Weights of a small model that answers yes/no questions on an image's attributes.
Model: 29.1M parameters, 64-pixel images, encoder arch convformer, encoder norm layernorm_no_bias, encoder activation gelu, encoder patch size [4, 4], encoder depths [3, 6, 3], encoder widths [80, 160, 320], fusion encoder layers 10, fusion encoder norm layernorm, fusion encoder activation quick_gelu.
Training: adamw at rate 0.00065, 4800 steps, batches of 64.
Data: trained on telescope images of galaxies (Galaxy Zoo DECaLS), 3.5 epochs.
Rows from block 6 of the fusion encoder of a small model that answers yes/no questions on an image's attributes, named by matrix and row number. Rows with one number belong to one neuron. Each number is 128 + 32 x the weight over its row's rms, rounded and kept within 0 to 255. All counts start at 0.
After each neuron's rows are labels from the 100 texts, of 14976, where the neuron reaches its highest value: "tokens" is the input token at the peak. Only what is clearly more common there than usual is listed. The data: telescope images of galaxies (Galaxy Zoo DECaLS).
# fc1: MLP up (fusion_encoder.blocks.6.mlp.fc1.weight, 2304x384), inputs 96-191
# fc2: MLP down (fusion_encoder.blocks.6.mlp.fc2.weight, 384x2304, transposed), outputs 96-191

fc1.251 [101 121 143  96 110 124 212 112 201 106  96 150 142 168 144 114 186 113 144 101  98 170 149 176 120 134 104 142  85 150 122 123 113 103 110 132 150 138  91 132  52 111 102 142 156 113 138  99 156 117  81 148 109 176 155 118  65 162 173 158 149 150 129 103 103  84 180 102 100 112 181  91 110 138 132 103 153 110 198 117 132 149 143 138 140 157  94 138 102 154 117 114 143 115 161 148]
fc2.251 [137 137 112 153 136 184 101  60 166 115  88  58 100 121 100 116  97  91 102  98 150 140 130 125 100 157 206 116 119  97 120  65 109 144 142 126 142 139 157 155 102 160 180 130  82 153 118 182 134 129  95 187 104 109 179  40  72  89 140 101 114 132  87 161 103 123 160 208 145  88 116 179 106 177 152 121 103 101 177 140 115 140 149 164 129 122 139 154  99 164 123 133 139 110 140 165]
tokens: "spiral arms: yes"; "bar: no"

fc1.35 [ 95 113 140 145  70  96 150  91 169 201 168 145 130 150  93 130 173  98 199 109 145 199 155 152 108 128  89 159 107  77 120 112 135 148  98 141 135 113 116 148  85 116 156 155  45 107  85 136 115 123 114  84  76 145 176  67 114 199 146 192 143 143  98 150  61  80 139 160 129 117 152 154 120 143 178 120 132 102 169 120 134 151 169 108 106 103 136 179 108  97 165  78 120  84  94 126]
fc2.35 [133 136 154 143  88 108 103 175  88 145 177 123 184 126 163 132  77 182  93 164 100 118 148  79 160 153 122 157 143 189 122 161 180  79  93 131 120 130 122 139 136  79  68 139 146 126 119 127 146 141 175 144 188 120  78 176 141 153 117 118 137  85 165 160 191 184 107 111 136 161 142 111 152 123  74 166 132 127  74 128  92 128  94  98 136 146 122  85 134 109 156 159 107 169 122  77]
tokens: "spiral arms: yes"; "bar: no"; "bulge size: small"

fc1.373 [128 175 122 168 127 183 104 158 160 125 114 125  93 154 166 139 114 157  99 152 163  71 126 145 179 158 121 151 192 161  94 175 129 107 116 149 108  99 116 143 135 138 112 124 143 122 103 134 104 133  99 139 114  61 106 100 141 105 152 149 109 167 109 132 174  87 151 138  89 111 129  83 111 133 119 192 107 103 146  89  82 150 125 176  91 158  91 124  97  91 168 144 103 102 146  82]
fc2.373 [ 93 114 139 152 100 152 105 130 126 168 186 118 121 105 173 134 150  92 129 145 135 116 145 122 134 103 120 105 133 145  79 182 120 118  91  42 140 154 148 138  35 102 144 122 134 157  95 179 118 131 146 149 122 108 124 111  83 121 169 104 152 207 103 183 156 124 186 122 160 143 154 149 100 119 118 151 133 148 143  80 144 114 121 116 119 118 130 150 133  71 166 139 150 170 103 146]
tokens: "shape: smooth"

fc1.223 [106 143 128  82 155 112 183 118 115 147 135 122 125 143 105 131 183 136 174 106 182 182 120 138 128 164 122 116  74 143 126 158 163 132 112 142 172  94 147 171 102 163  98 174 108 114 146 115 134  89 139  75  66 158 150 123 126 161 176 116 206 167 107  94 126  97 129  96  89 108 161  69  86 156 110 118 141 146 132 158 140 124 129 157  76 187 121 170 118 177 131 110 173 112 154 120]
fc2.223 [143 106 177 114 143 126 135 179 151 112 117 180 148 130 140 157 134 106 130 104 183 123 107 150 102 166 141  48 104 139 177 159 178 157 129 198 121 116 135 163  30 150 127 159 117 131 118 101  94  99 115 116 136  76  94 137  77 120 197 110 154 116 124  70  97  82 204 125 113 156 109 106 144 147 101 118  94 122 121 184 111 110 134 143 106 129 105 149 115 116  75 127 124 141 103 139]
tokens: "shape: smooth"

fc1.333 [ 84 142 121 134 105 171 107 105 166 172 171 106  61 111 137 178 137 162 132 173  94 145 115 141 141  83 130 135 105 129 135 149 112 104  61  97 168 127 135 159  84 141  64 129  85 118  53 141 124 114  51 131 150 127  71 122 109 130 131 138 128 173 132 185 148  89 138  86  86 178 118 165  99 173 103 137 132 140 207 107 130 113 129 133 137 136  55 113  45  87 164 178  73 149 197  87]
fc2.333 [135 194 153 173 147 139 108 132 118 150 166  86 125  88 168  68 107  98  88  96 162 110 179 117  96 172 150  84 180 138 139 177 106  94 125 153 170 168  57 136 113  94 113  93 103 204 158 184 160 114 146 138 119  95 111 122 119 106 131  94  92 131 126 158 147 151 132 116 173 101 166 135  87 135 157 184  80 108 166 106 125 163 163 188  91 148 120 136 119  97 115 153 130 164  68 139]
tokens: "shape: smooth"; "roundness: round"

fc1.187 [ 83 131 123 159 125 103 177  94 143 199 159 139  99 137 153 126 133 103 165  83 106 143 152 118 143 108 128 196  93 139 108 141 135 108  95  73 150 124 109 124 150 131  80 161  78 102 109 115 139 109 145 147  80 116 137 105 127 174 160 116 174 164  93 131 129  85 155 113  65 170 174 129  97 136 171 136 137 143 121  41 158  79  97 119 114 188 132 131  87 140 147 166 103 112 191  96]
fc2.187 [129 156 171 151 135 142 134 104 129 115 145 110 168 100 177 144 130 117  98 117 164  95 156 112 102 148 138  96 133 155 157 175 172 139 180 152 156 145  57 114  44 110 126  99  62 200 115 175 132  98 112 147 148  86 153 120  81 156 194 120  97 131 112 118 136 141 182 148 132 135 125 156  76 168 158 139  92 110 142 156 130 161 194 149 144 133 158 118 127  97 105 124 138 152  80 147]
tokens: "roundness: round"

fc1.723 [ 50 106 157 146 121 123 149 143 124 123 177 108 125 122 164 159  89 115 105  82 154 106 113 159 172 131 122 130 147 150  78 142 136 104 112 127 178 127  92 159  88 138 106 150  94 136  64  87  96 120 154  84 109 145  99 129 118 175 173 110 170 167 149 160 116  80 168  95  78 119 139  73  92 124 168 180 173 145 156 108 147 116 114 126 111 163 100 141 117 115 168 146 119 121 174  98]
fc2.723 [148 154 138 136 157 126 137 169 138 123 116 129 133  61 130 156 110 109 113 112 191 141 178 103  75 196 126  83 103 165 189 143 143 168 148 171 150 148  98 114  20  95 117  94  74 175 139 128 157 115 130 132 148 101 123 141  87 139 226  77 127 112 156  93 137 120 194 130 139 152 128 105 144 143 135 179 122 123 133 177 118 109 163 153 100 129 135 128 155 102 108 152 136 141 101 131]
tokens: "roundness: round"

fc1.205 [ 99 106 109 154 153 198 112 141 172 120 169 140  99 157 120 174  81 124 156 151 149  98 185 142 141 175 176 155 101 104 154 120 154 136 106 100 175  97  75 174 101  78  99  85  77 154  90  95 144 140  63 197 136 130  98 152 134 108 174 122 124 135 128 137 159  92 142 134 162 160 159 101 105 132 160 160  95  99 163 142  92 152 174 157 150 152 100  64  95 103  98 194  78 111 149 130]
fc2.205 [130 115 144 195 114 149 138 106  91 145 180 125 132  84 172 113 112  77 145 138 136 133 140 126  73 135 147 164 135 112  91 154  93 127  65 109 158 128 113 155  46  58 118 118 101 141  43 183 159 121 160  95  91 111 133 104 120 156 200 137 157 163  97 147 140 181 141 146 167  97 180 140  97 109 177 146 118  94 137 103 135 127 149 133  95 137 162 147 141  67 164 135 165 168  80 130]
tokens: "shape: smooth"

fc1.654 [ 97 133  98 169  63 158 123 129 161 187 129 128 135 135 169 149 101 182 144  93 114 171 107 122 183  89 165 176  77 137  85 136  95  64 118  98 141 156 124 116  95  76  87 158 131 151 108  92 150  82  85 120 136 138  85 129 119 178 160 161 210 167 152 171 108 113 152  78  64 157 131 104  87 147 159 140 149 149 160 128 139 114  75 168  99 156 120 110 130 118 108 112 141 141 165  96]
fc2.654 [138 160 172 135 113 159 130 181 159  89 130 176 147 115 145 119 129 104 126 116 211 100 154 113 110 168 147  63 166 145 170 158 201 165 124 189 163 114  88 152  39 115 107 133 119 127 131 106 134  69 111 141 167  71 104 117  55 122 206 102 132  96 121  81 134 112 163 113 111 136 114 118 140 128  99 136 126 109 106 169 111  96 162 155  94 148 144 144 112 125  89 157 139 185  92 115]
tokens: "roundness: round"

fc1.708 [ 64 100 152 186  86 143 126 153 167 157 165 138  84 132 159 167 134 160 151  88 147 117  99 138 131  86 100 154 140 104  57 140 107 123 124 116 125 147 151 114  79  72 116 170  62 118  77  78 108  95 151  92  95 109  81  85  84 156 178 123 219 194 172 132 162 138 155  72 103 147 179 136 128 125 166 115 133 127 149 112 110  82  85 185  62 184 134 115 124 142 176 130 118 111 147 130]
fc2.708 [126 166 184 148 138 127 128 154 102 138 146 135 161  88 172 146 105 103 134  85 202 102 160 131  92 192 142  79 146 143 164 172 212 149 121 202 113 114  94 153  56 119 101 158  84 142 140 110 133 104 128 148 126 110 111 155  89 147 211 101 137 111 133  99 150 110 176 107 123 141 134 136 133 116 128 159  87 117 134 179 121 105 166 174  98 124 151 143 139 105  67 120 117 162  94 123]
tokens: "roundness: round"

fc1.40 [ 97 126 158 169 145 135 137 105 219 118 119 124 108  92 112 120 130 137 133 156  91 107 184 135 116 115 142 148 138 154 126 138 103 112  94  97 121 112 153 117 114 121  84 112 116 107 163 111 143 124  36 151 124 103 106 100  71  86 156 108 143 157 117 163 128 107 153 141 150 130 124 113  83 187 107 152 139  89 230 108 149 155  92 101 155 104 125 137 133 129 112 162 135 147 173  82]
fc2.40 [105 103 154 165  90 104  86  75  48 170 158 164 127 101 114  74 126 129  84 144 128  92 145  81 108 169 139 109 111 126 135 144  96 143 185 154 116 121 133 155 184 140 159 112 107 108 123  77 129 115 159 138 147 137 123  69 169 191 111 143 160 160 122 155 111 167  59 188 158 136 196  91 130 100 147 142 103  63 122  70 154 143 157 146 129 172 152 114 141 207 153 142 171  93 103 128]
tokens: "shape: smooth"

fc1.293 [ 91  95 127  93 119 171 207 128 174 167 121 123  96 134 112 148 152 151 148 107 103 158 126 145 105 152 101 130 110 114 136 145 116 103 170 116  98 115 158 154 110 143 138 133 117 130 104 117 149 160 111  95 128 174 165  61  41 200 171 145 164 133 161 136  88  78 213 101  85 113 167 117 110 131 155 101 143 107 194 112 162  89 111 111 121 157 144 138  88 134 151 119 113  80 163 129]
fc2.293 [ 90 158 144 120 103 151  49  86 161 185  95  91  96 173 121  94 152 115 145 108 172  83 157  83 117 136 188 104 153 104 131 128  72 142 182 121 130 145 124 122  72 163 160 129 103 123 149 104 155 109 141 170  85 141 212  73 106 158 138 141 134 107  86 141  92 113 148 185 151  76 158 108 150 196 147 139 186 120 162 116 101 123 164 153 102  88 179 161 148 109 129 129 107  76 144 154]
tokens: "spiral arms: yes"; "bar: no"; "spiral winding: tight"; "bulge size: small"

fc1.495 [177 146 128 196 183 124 142 198 125  87 155 172 106 128 150 141  83  98 127  86 127 149 144 133 137 107 186 101 142 149 127 189 110 111 181 146 177 126 125 183 144  63 116 161  87 108  92  95 163 141 141 133 187 148 130 144 104 122 170 159 172 126 181 155 187  81 158 113 119 129 158  71  74 197 109 195  85 103 192 132 147 131 144 125  73 117 126  70  92  76 114 124  80 132 135 123]
fc2.495 [140 122 149 141 104 129 136 102 118 159 180 126 131 130 134 122 143 107  98 173 135 145 128 149 126  86 117  97 151 158 110 168 109  97  62  74 140 156 118 105  65 122 102 117  89 131  65 191 112 123 164 144 114  63 149 121 123 141 191 131 126 183 133 148 144 141 150 136 158 156 146 200 143 141 140 120 153 164 164 120 124 132 111 133  87 143 142 148 111 111 145 148 125 154 134 105]
tokens: "shape: smooth"

fc1.97 [ 32 140 116 137 121 166 148 168 117 154 147 142 103 146 126 141 153 136 118 113  98 145 134 114 178 151 160 129  76 159  55 160 124  90 122 128 185 109 135 166 154  87  59 143 112 148  98 134 124 105 125  88  90  71  79 136 112 185 156 164 152 174 138 146 124 143 170 109 121 177 160  89 105 102 150 122 183 139 161  78 147 100 118 128  59 175  85 103 142 143 122 138 105 102 170 110]
fc2.97 [133 167 172 135 146 126 115 145 117 139 145 138 162  73 166 110 128 137 112  88 206 115 131 106 116 162 139  70 126 146 197 173 178 176 135 196 143 129  77 162  29 124 142 146 114 156 118 116 131  78 150 133 157 122 106 125  93 154 196 108 136 120 158  80 122 148 164 138 147 148 107 106 140 120 143 166  95 128 134 185 146 101 145 180  92 135 112 115 111  96  90 117 107 172  91 112]
tokens: "roundness: round"

fc1.220 [ 81 118 125 180 129 178 122 155 162 192 184 114 126 169 167 149 131 170  99  87 154 145 121 155 140 133 132 158 122 123 109 141 143  54  51  70 122 158 100 143  81 125  98 171 109 144  88 164  95 124 145 104  85 139 125 135  89 167 169 119 201 175 103 122 162  94 163 133 104 121 196 120 138 117 134 129 150 168 160  79 122  63  94 140  53 139  87 142 135 132 154 152 131 166 162 124]
fc2.220 [134 165 166 146 154 136 105 150  78 129 149 148 161  68 170 123 129  91 102 108 175 116 161 127 100 166 164  65 168 121 156 170 154 166 193 131 169 141  67 113  78  76 157  88 107 196 149 182 144 127 116 131 152 120 105 128 110 115 165  47  77 110 147 140 128 140 163 119 173 113 114 147 136 146 125 149 105 120 131 181 111 165 166 180  88 140 154 109 130 103 114 155 127 169  83 151]
tokens: "roundness: round"