config.yaml
model: "model that answers yes/no questions on an image's attributes"
dataset: "telescope images of galaxies (Galaxy Zoo DECaLS)"
train_examples: 88335
image_size: 64
crop_scale_min: 1
horizontal_flip: true
translate: 0.06
rotation_deg: 5
cutout: 0.25
questions_per_image: 4
encoder_arch: "convformer"
encoder_norm: "layernorm_no_bias"
encoder_norm_position: "pre"
encoder_activation: "gelu"
encoder_mlp_ratio: 3
encoder_layer_scale_init: 1.0
encoder_parallel_block: false
encoder_inner_norm: false
encoder_patch_size: [4, 4]
encoder_conv_stem: true
encoder_depths: [3, 6, 3]
encoder_widths: [80, 160, 320]
encoder_kernel_size: 7
fusion: "prefix"
fusion_encoder_width: 384
fusion_encoder_layers: 10
fusion_encoder_norm: "layernorm"
fusion_encoder_norm_position: "pre"
fusion_encoder_activation: "quick_gelu"
fusion_encoder_mlp_ratio: 6
fusion_encoder_head_dim: 48
fusion_encoder_fused_qkv: false
fusion_encoder_bias: "qkv"
fusion_encoder_qk_norm: false
fusion_encoder_parallel_block: false
fusion_encoder_inner_norm: false
fusion_encoder_positions: "learned"
fusion_encoder_connector: "linear"
init: "torch_default"
residual_init: "none"
optimizer: "adamw"
learning_rate: 0.00065
beta1: 0.9
beta2: 0.98
eps: 1e-10
max_steps: 4800
batch_size: 64
epochs: 3.5
lr_schedule: "wsd"
decay_fraction: 0.4
final_lr_fraction: 0
warmup_steps: 240
weight_decay: 0.0
Rows from block 6 of the fusion encoder of a small model that answers yes/no questions on an image's attributes, named by matrix and row number. Rows with one number belong to one neuron. Each number is 200 + 30 x the weight over its row's rms, rounded and kept within 0 to 999. All counts start at 0.
After each neuron's rows are labels from the 100 texts, of 14976, where the neuron reaches its highest value: "tokens" is the input token at the peak. Only what is clearly more common there than usual is listed. The data: telescope images of galaxies (Galaxy Zoo DECaLS). In brackets: how many of the 100, against the usual share in percent.
# fc1: MLP up (fusion_encoder.blocks.6.mlp.fc1.weight, 2304x384), inputs 0-95
# fc2: MLP down (fusion_encoder.blocks.6.mlp.fc2.weight, 384x2304, transposed), outputs 0-95

fc1.49,174,199,192,229,209,189,179,208,236,159,182,212,216,217,263,158,219,219,260,177,187,209,167,241,243,204,218,213,182,200,157,162,205,227,192,154,187,194,237,168,169,142,256,172,188,239,164,191,179,250,207,233,179,182,256,172,206,133,151,153,228,152,168,183,209,231,240,229,224,261,202,150,176,188,231,209,189,208,189,225,212,205,240,157,166,188,131,221,204,205,174,169,191,147,191,229
fc2.49,179,105,215,181,173,237,229,189,181,212,181,202,207,223,171,203,221,178,161,193,162,199,182,231,232,212,225,181,209,181,188,184,181,197,133,222,166,212,172,229,223,177,196,191,175,188,209,149,185,171,254,162,231,138,197,206,217,209,226,249,163,210,254,236,176,278,224,226,218,210,223,233,178,250,193,233,175,184,163,199,210,230,233,169,219,177,247,167,215,190,236,255,217,221,186,206
tokens: "roundness: round" (100 vs 7.2)

fc1.558,185,181,224,184,233,229,166,211,184,168,215,176,204,199,261,184,192,257,207,139,225,159,167,224,207,235,239,257,205,215,181,191,227,195,213,183,212,187,194,179,222,164,233,153,226,233,181,183,160,222,182,231,174,195,228,203,226,137,199,198,246,135,147,200,248,224,252,219,239,215,224,159,186,213,208,161,156,232,139,214,238,186,216,165,160,175,127,184,220,226,150,197,151,199,211,229
fc2.558,216,106,186,195,227,207,190,175,180,208,194,226,198,231,181,194,188,199,163,209,173,211,160,239,255,194,217,170,180,222,150,170,217,186,151,214,208,233,199,186,219,201,204,191,186,201,192,191,195,175,202,198,190,155,163,195,208,208,227,249,182,196,212,208,141,294,242,212,245,188,206,206,185,267,193,213,190,172,159,150,213,230,223,171,197,174,253,212,236,214,190,241,234,260,176,180
tokens: "roundness: round" (100 vs 7.2)

fc1.3,201,150,201,175,194,190,160,189,188,166,195,199,176,180,240,169,276,190,195,134,165,167,210,182,246,230,224,199,217,201,195,178,179,206,231,202,214,225,211,188,168,168,227,193,224,223,158,174,234,171,234,196,162,247,246,187,196,145,193,179,188,187,209,205,231,208,191,139,203,237,221,165,227,246,206,229,181,228,204,215,182,170,204,200,201,196,182,183,227,175,194,200,171,208,177,225
fc2.3,165,179,209,184,221,220,180,162,165,193,201,227,144,242,235,216,209,187,196,174,192,225,193,223,180,199,207,225,238,136,206,189,200,178,142,169,158,195,162,215,193,220,201,172,169,201,151,189,200,177,169,212,267,195,267,165,199,186,223,228,132,190,228,228,237,203,246,189,224,211,174,170,255,217,194,170,221,172,163,201,235,224,173,235,236,188,191,186,242,223,198,191,202,207,205,178
tokens: "spiral arms: yes" (60 vs 5.5); "bar: no" (24 vs 4); "bulge size: small" (7 vs 2.2)

fc1.77,242,139,186,220,211,206,220,214,181,180,220,213,234,203,230,119,247,248,201,203,226,154,198,188,234,178,249,234,205,219,147,185,232,180,191,200,211,179,215,171,175,182,164,187,174,212,193,172,194,194,205,204,180,229,232,180,178,174,181,185,224,156,232,181,187,290,228,182,173,206,228,192,215,220,241,210,203,198,224,191,181,170,190,208,159,230,190,240,198,181,211,168,160,166,231,171
fc2.77,203,206,239,197,223,219,165,187,167,181,186,197,148,254,229,209,165,189,213,172,219,201,177,184,194,178,218,212,204,189,197,158,208,205,185,156,164,160,179,183,171,201,199,173,182,185,155,177,184,217,179,183,254,203,244,202,227,132,226,236,146,181,210,197,208,207,265,220,219,194,175,185,222,237,155,217,182,142,140,179,253,232,197,208,201,198,212,153,238,205,188,177,188,196,216,196
tokens: "spiral arms: yes" (57 vs 5.5); "bar: no" (16 vs 4); "spiral winding: tight" (15 vs 2.1); "bulge size: small" (9 vs 2.2)

fc1.636,204,165,231,162,209,222,173,193,192,169,225,256,188,190,212,193,204,219,223,163,219,127,209,244,246,182,224,206,188,181,181,203,236,210,161,194,271,155,171,177,184,200,209,153,153,220,167,178,193,183,225,191,183,211,257,138,183,180,207,185,202,164,214,164,209,255,215,134,200,247,219,153,156,235,183,174,212,186,222,222,213,151,251,203,156,163,204,241,234,181,176,145,206,147,230,208
fc2.636,209,157,216,154,222,241,189,181,161,142,171,227,164,240,210,183,208,190,200,217,180,222,202,215,219,189,214,246,204,169,172,193,255,206,137,172,190,200,146,175,215,145,209,208,171,226,132,203,207,205,175,190,223,175,208,191,177,138,226,220,140,123,189,248,218,259,220,185,238,242,178,217,232,213,216,202,159,197,141,168,196,223,221,227,171,138,168,192,237,197,179,195,227,233,205,226
tokens: "spiral arms: yes" (61 vs 5.5); "bar: no" (20 vs 4)

fc1.418,253,216,169,210,174,225,214,186,225,210,182,173,226,212,197,214,187,153,196,218,212,212,221,216,208,189,183,213,223,249,181,207,241,192,200,231,197,266,179,185,153,189,276,179,177,219,174,141,235,211,148,183,149,203,180,151,218,180,220,159,165,134,177,211,209,245,184,230,255,210,182,223,175,229,218,152,178,170,153,209,195,181,209,234,161,189,204,229,244,218,161,207,227,216,178,246
fc2.418,193,174,208,234,197,204,183,259,238,209,164,186,197,217,225,229,218,188,205,175,223,177,196,165,158,173,181,203,185,214,259,209,160,245,221,194,175,210,190,220,151,222,188,247,215,180,197,269,222,187,153,219,204,214,201,250,202,230,192,154,206,247,213,175,221,221,141,246,177,155,191,170,209,200,167,223,200,235,271,202,234,174,115,200,236,229,208,212,177,194,231,205,166,201,251,184
tokens: "roundness: round" (99 vs 7.2)

fc1.139,243,180,195,189,203,209,196,230,208,209,232,173,199,180,180,172,278,176,216,201,161,98,232,150,211,197,194,158,220,187,235,213,249,209,213,157,220,155,201,160,201,201,176,155,221,193,161,178,239,193,200,184,157,188,225,181,181,202,249,191,179,214,203,216,231,227,168,187,180,180,240,219,203,230,214,225,185,190,176,213,224,217,201,236,217,231,217,210,188,226,171,177,234,222,168,231
fc2.139,197,178,158,234,270,151,176,201,214,174,214,276,192,214,167,205,158,214,186,197,181,271,219,221,193,218,237,270,191,235,233,205,241,243,205,166,211,259,220,194,207,154,250,130,216,193,186,226,149,225,214,205,211,163,188,232,205,146,193,241,182,199,181,243,166,212,196,230,263,229,223,165,195,161,179,122,222,196,200,230,177,168,226,189,188,199,226,207,220,180,158,195,216,159,182,259
tokens: "spiral arms: yes" (46 vs 5.5); "spiral winding: tight" (24 vs 2.1); "bar: no" (17 vs 4); "bulge size: small" (8 vs 2.2)

fc1.507,186,138,216,207,136,235,209,193,233,217,250,225,216,207,201,136,245,208,243,212,224,167,214,240,229,159,193,216,168,224,191,226,239,219,219,193,232,178,208,215,194,160,168,195,197,212,234,194,187,190,240,183,172,240,172,157,226,218,228,170,206,176,186,242,208,253,184,169,218,248,233,170,153,262,244,198,220,230,245,175,149,158,213,230,201,171,217,247,185,165,157,148,202,193,199,230
fc2.507,211,180,230,165,219,193,166,208,174,187,207,213,147,207,235,217,195,221,204,183,188,242,214,200,179,209,215,215,221,167,205,165,184,238,143,136,190,154,167,177,159,214,201,184,140,157,156,223,179,185,167,208,249,205,247,182,196,145,258,194,152,230,178,228,226,221,226,181,212,200,151,186,271,218,151,166,205,164,158,150,239,213,185,215,225,188,180,238,255,231,232,173,180,182,206,166
tokens: "spiral arms: yes" (49 vs 5.5); "bar: no" (21 vs 4); "spiral winding: tight" (13 vs 2.1); "bulge size: small" (11 vs 2.2)

fc1.573,233,182,195,223,148,243,207,214,173,190,211,181,218,167,212,117,225,228,206,173,165,115,199,186,267,210,190,242,212,212,150,223,228,169,174,189,222,184,212,151,202,209,194,177,182,215,155,213,222,179,192,194,169,190,227,208,177,176,187,185,248,214,215,197,172,232,187,171,160,214,193,183,176,274,203,193,218,172,201,200,198,157,221,223,221,171,236,171,163,169,208,189,192,210,188,195
fc2.573,177,197,202,151,223,235,143,181,168,162,184,211,138,235,194,219,151,215,186,166,190,243,205,186,188,209,233,270,225,195,164,205,217,224,151,133,180,188,166,182,236,153,236,168,170,183,130,217,152,214,203,211,224,196,290,202,200,156,239,221,157,204,185,228,208,192,254,235,201,240,148,136,240,192,224,178,210,168,183,202,244,199,205,186,197,144,199,189,245,212,200,212,173,193,170,178
tokens: "spiral arms: yes" (48 vs 5.5); "bar: no" (20 vs 4); "spiral winding: tight" (14 vs 2.1); "bulge size: small" (13 vs 2.2)

fc1.382,260,159,249,222,173,215,192,222,201,189,203,217,233,173,177,156,285,217,228,156,208,112,183,229,254,201,218,195,195,191,186,177,184,156,238,167,250,178,200,169,184,182,213,160,219,238,192,194,211,248,207,221,114,197,246,192,153,154,227,168,233,215,186,246,188,250,166,187,199,233,187,158,214,223,190,167,181,194,203,247,199,178,240,192,196,216,157,225,215,197,172,172,174,161,214,195
fc2.382,174,200,256,141,217,204,177,167,158,187,203,207,153,235,226,207,185,225,181,181,173,223,190,203,193,239,209,235,245,166,201,170,221,182,180,144,129,183,172,171,185,200,184,198,172,184,121,200,167,199,182,228,250,188,267,191,190,189,255,220,142,170,204,209,243,189,236,207,213,209,158,146,257,197,195,183,210,175,180,189,213,181,198,213,176,175,213,212,221,212,191,176,200,209,205,190
tokens: "spiral arms: yes" (56 vs 5.5); "bar: no" (29 vs 4); "bulge size: small" (9 vs 2.2)

fc1.694,166,186,208,255,208,200,204,219,198,206,193,169,249,219,257,170,232,222,196,181,215,207,219,243,223,184,195,271,181,182,183,179,228,174,200,169,214,249,207,191,188,123,224,165,211,236,203,204,144,222,208,170,222,198,192,237,193,165,190,205,255,151,164,232,209,227,205,230,215,222,208,165,151,204,225,195,191,190,156,222,232,184,276,182,210,148,143,142,254,162,126,199,148,161,167,263
fc2.694,187,130,223,233,218,186,214,160,209,197,179,201,214,218,142,196,185,212,177,233,215,211,174,190,207,197,217,157,207,205,208,218,210,194,169,211,193,222,173,213,208,220,216,248,233,177,202,184,195,188,201,165,224,149,150,199,202,251,219,267,206,211,230,256,159,276,249,247,216,175,218,227,208,234,206,233,225,194,177,191,227,221,204,155,192,188,258,167,203,188,204,220,209,220,149,190
tokens: "roundness: round" (99 vs 7.2)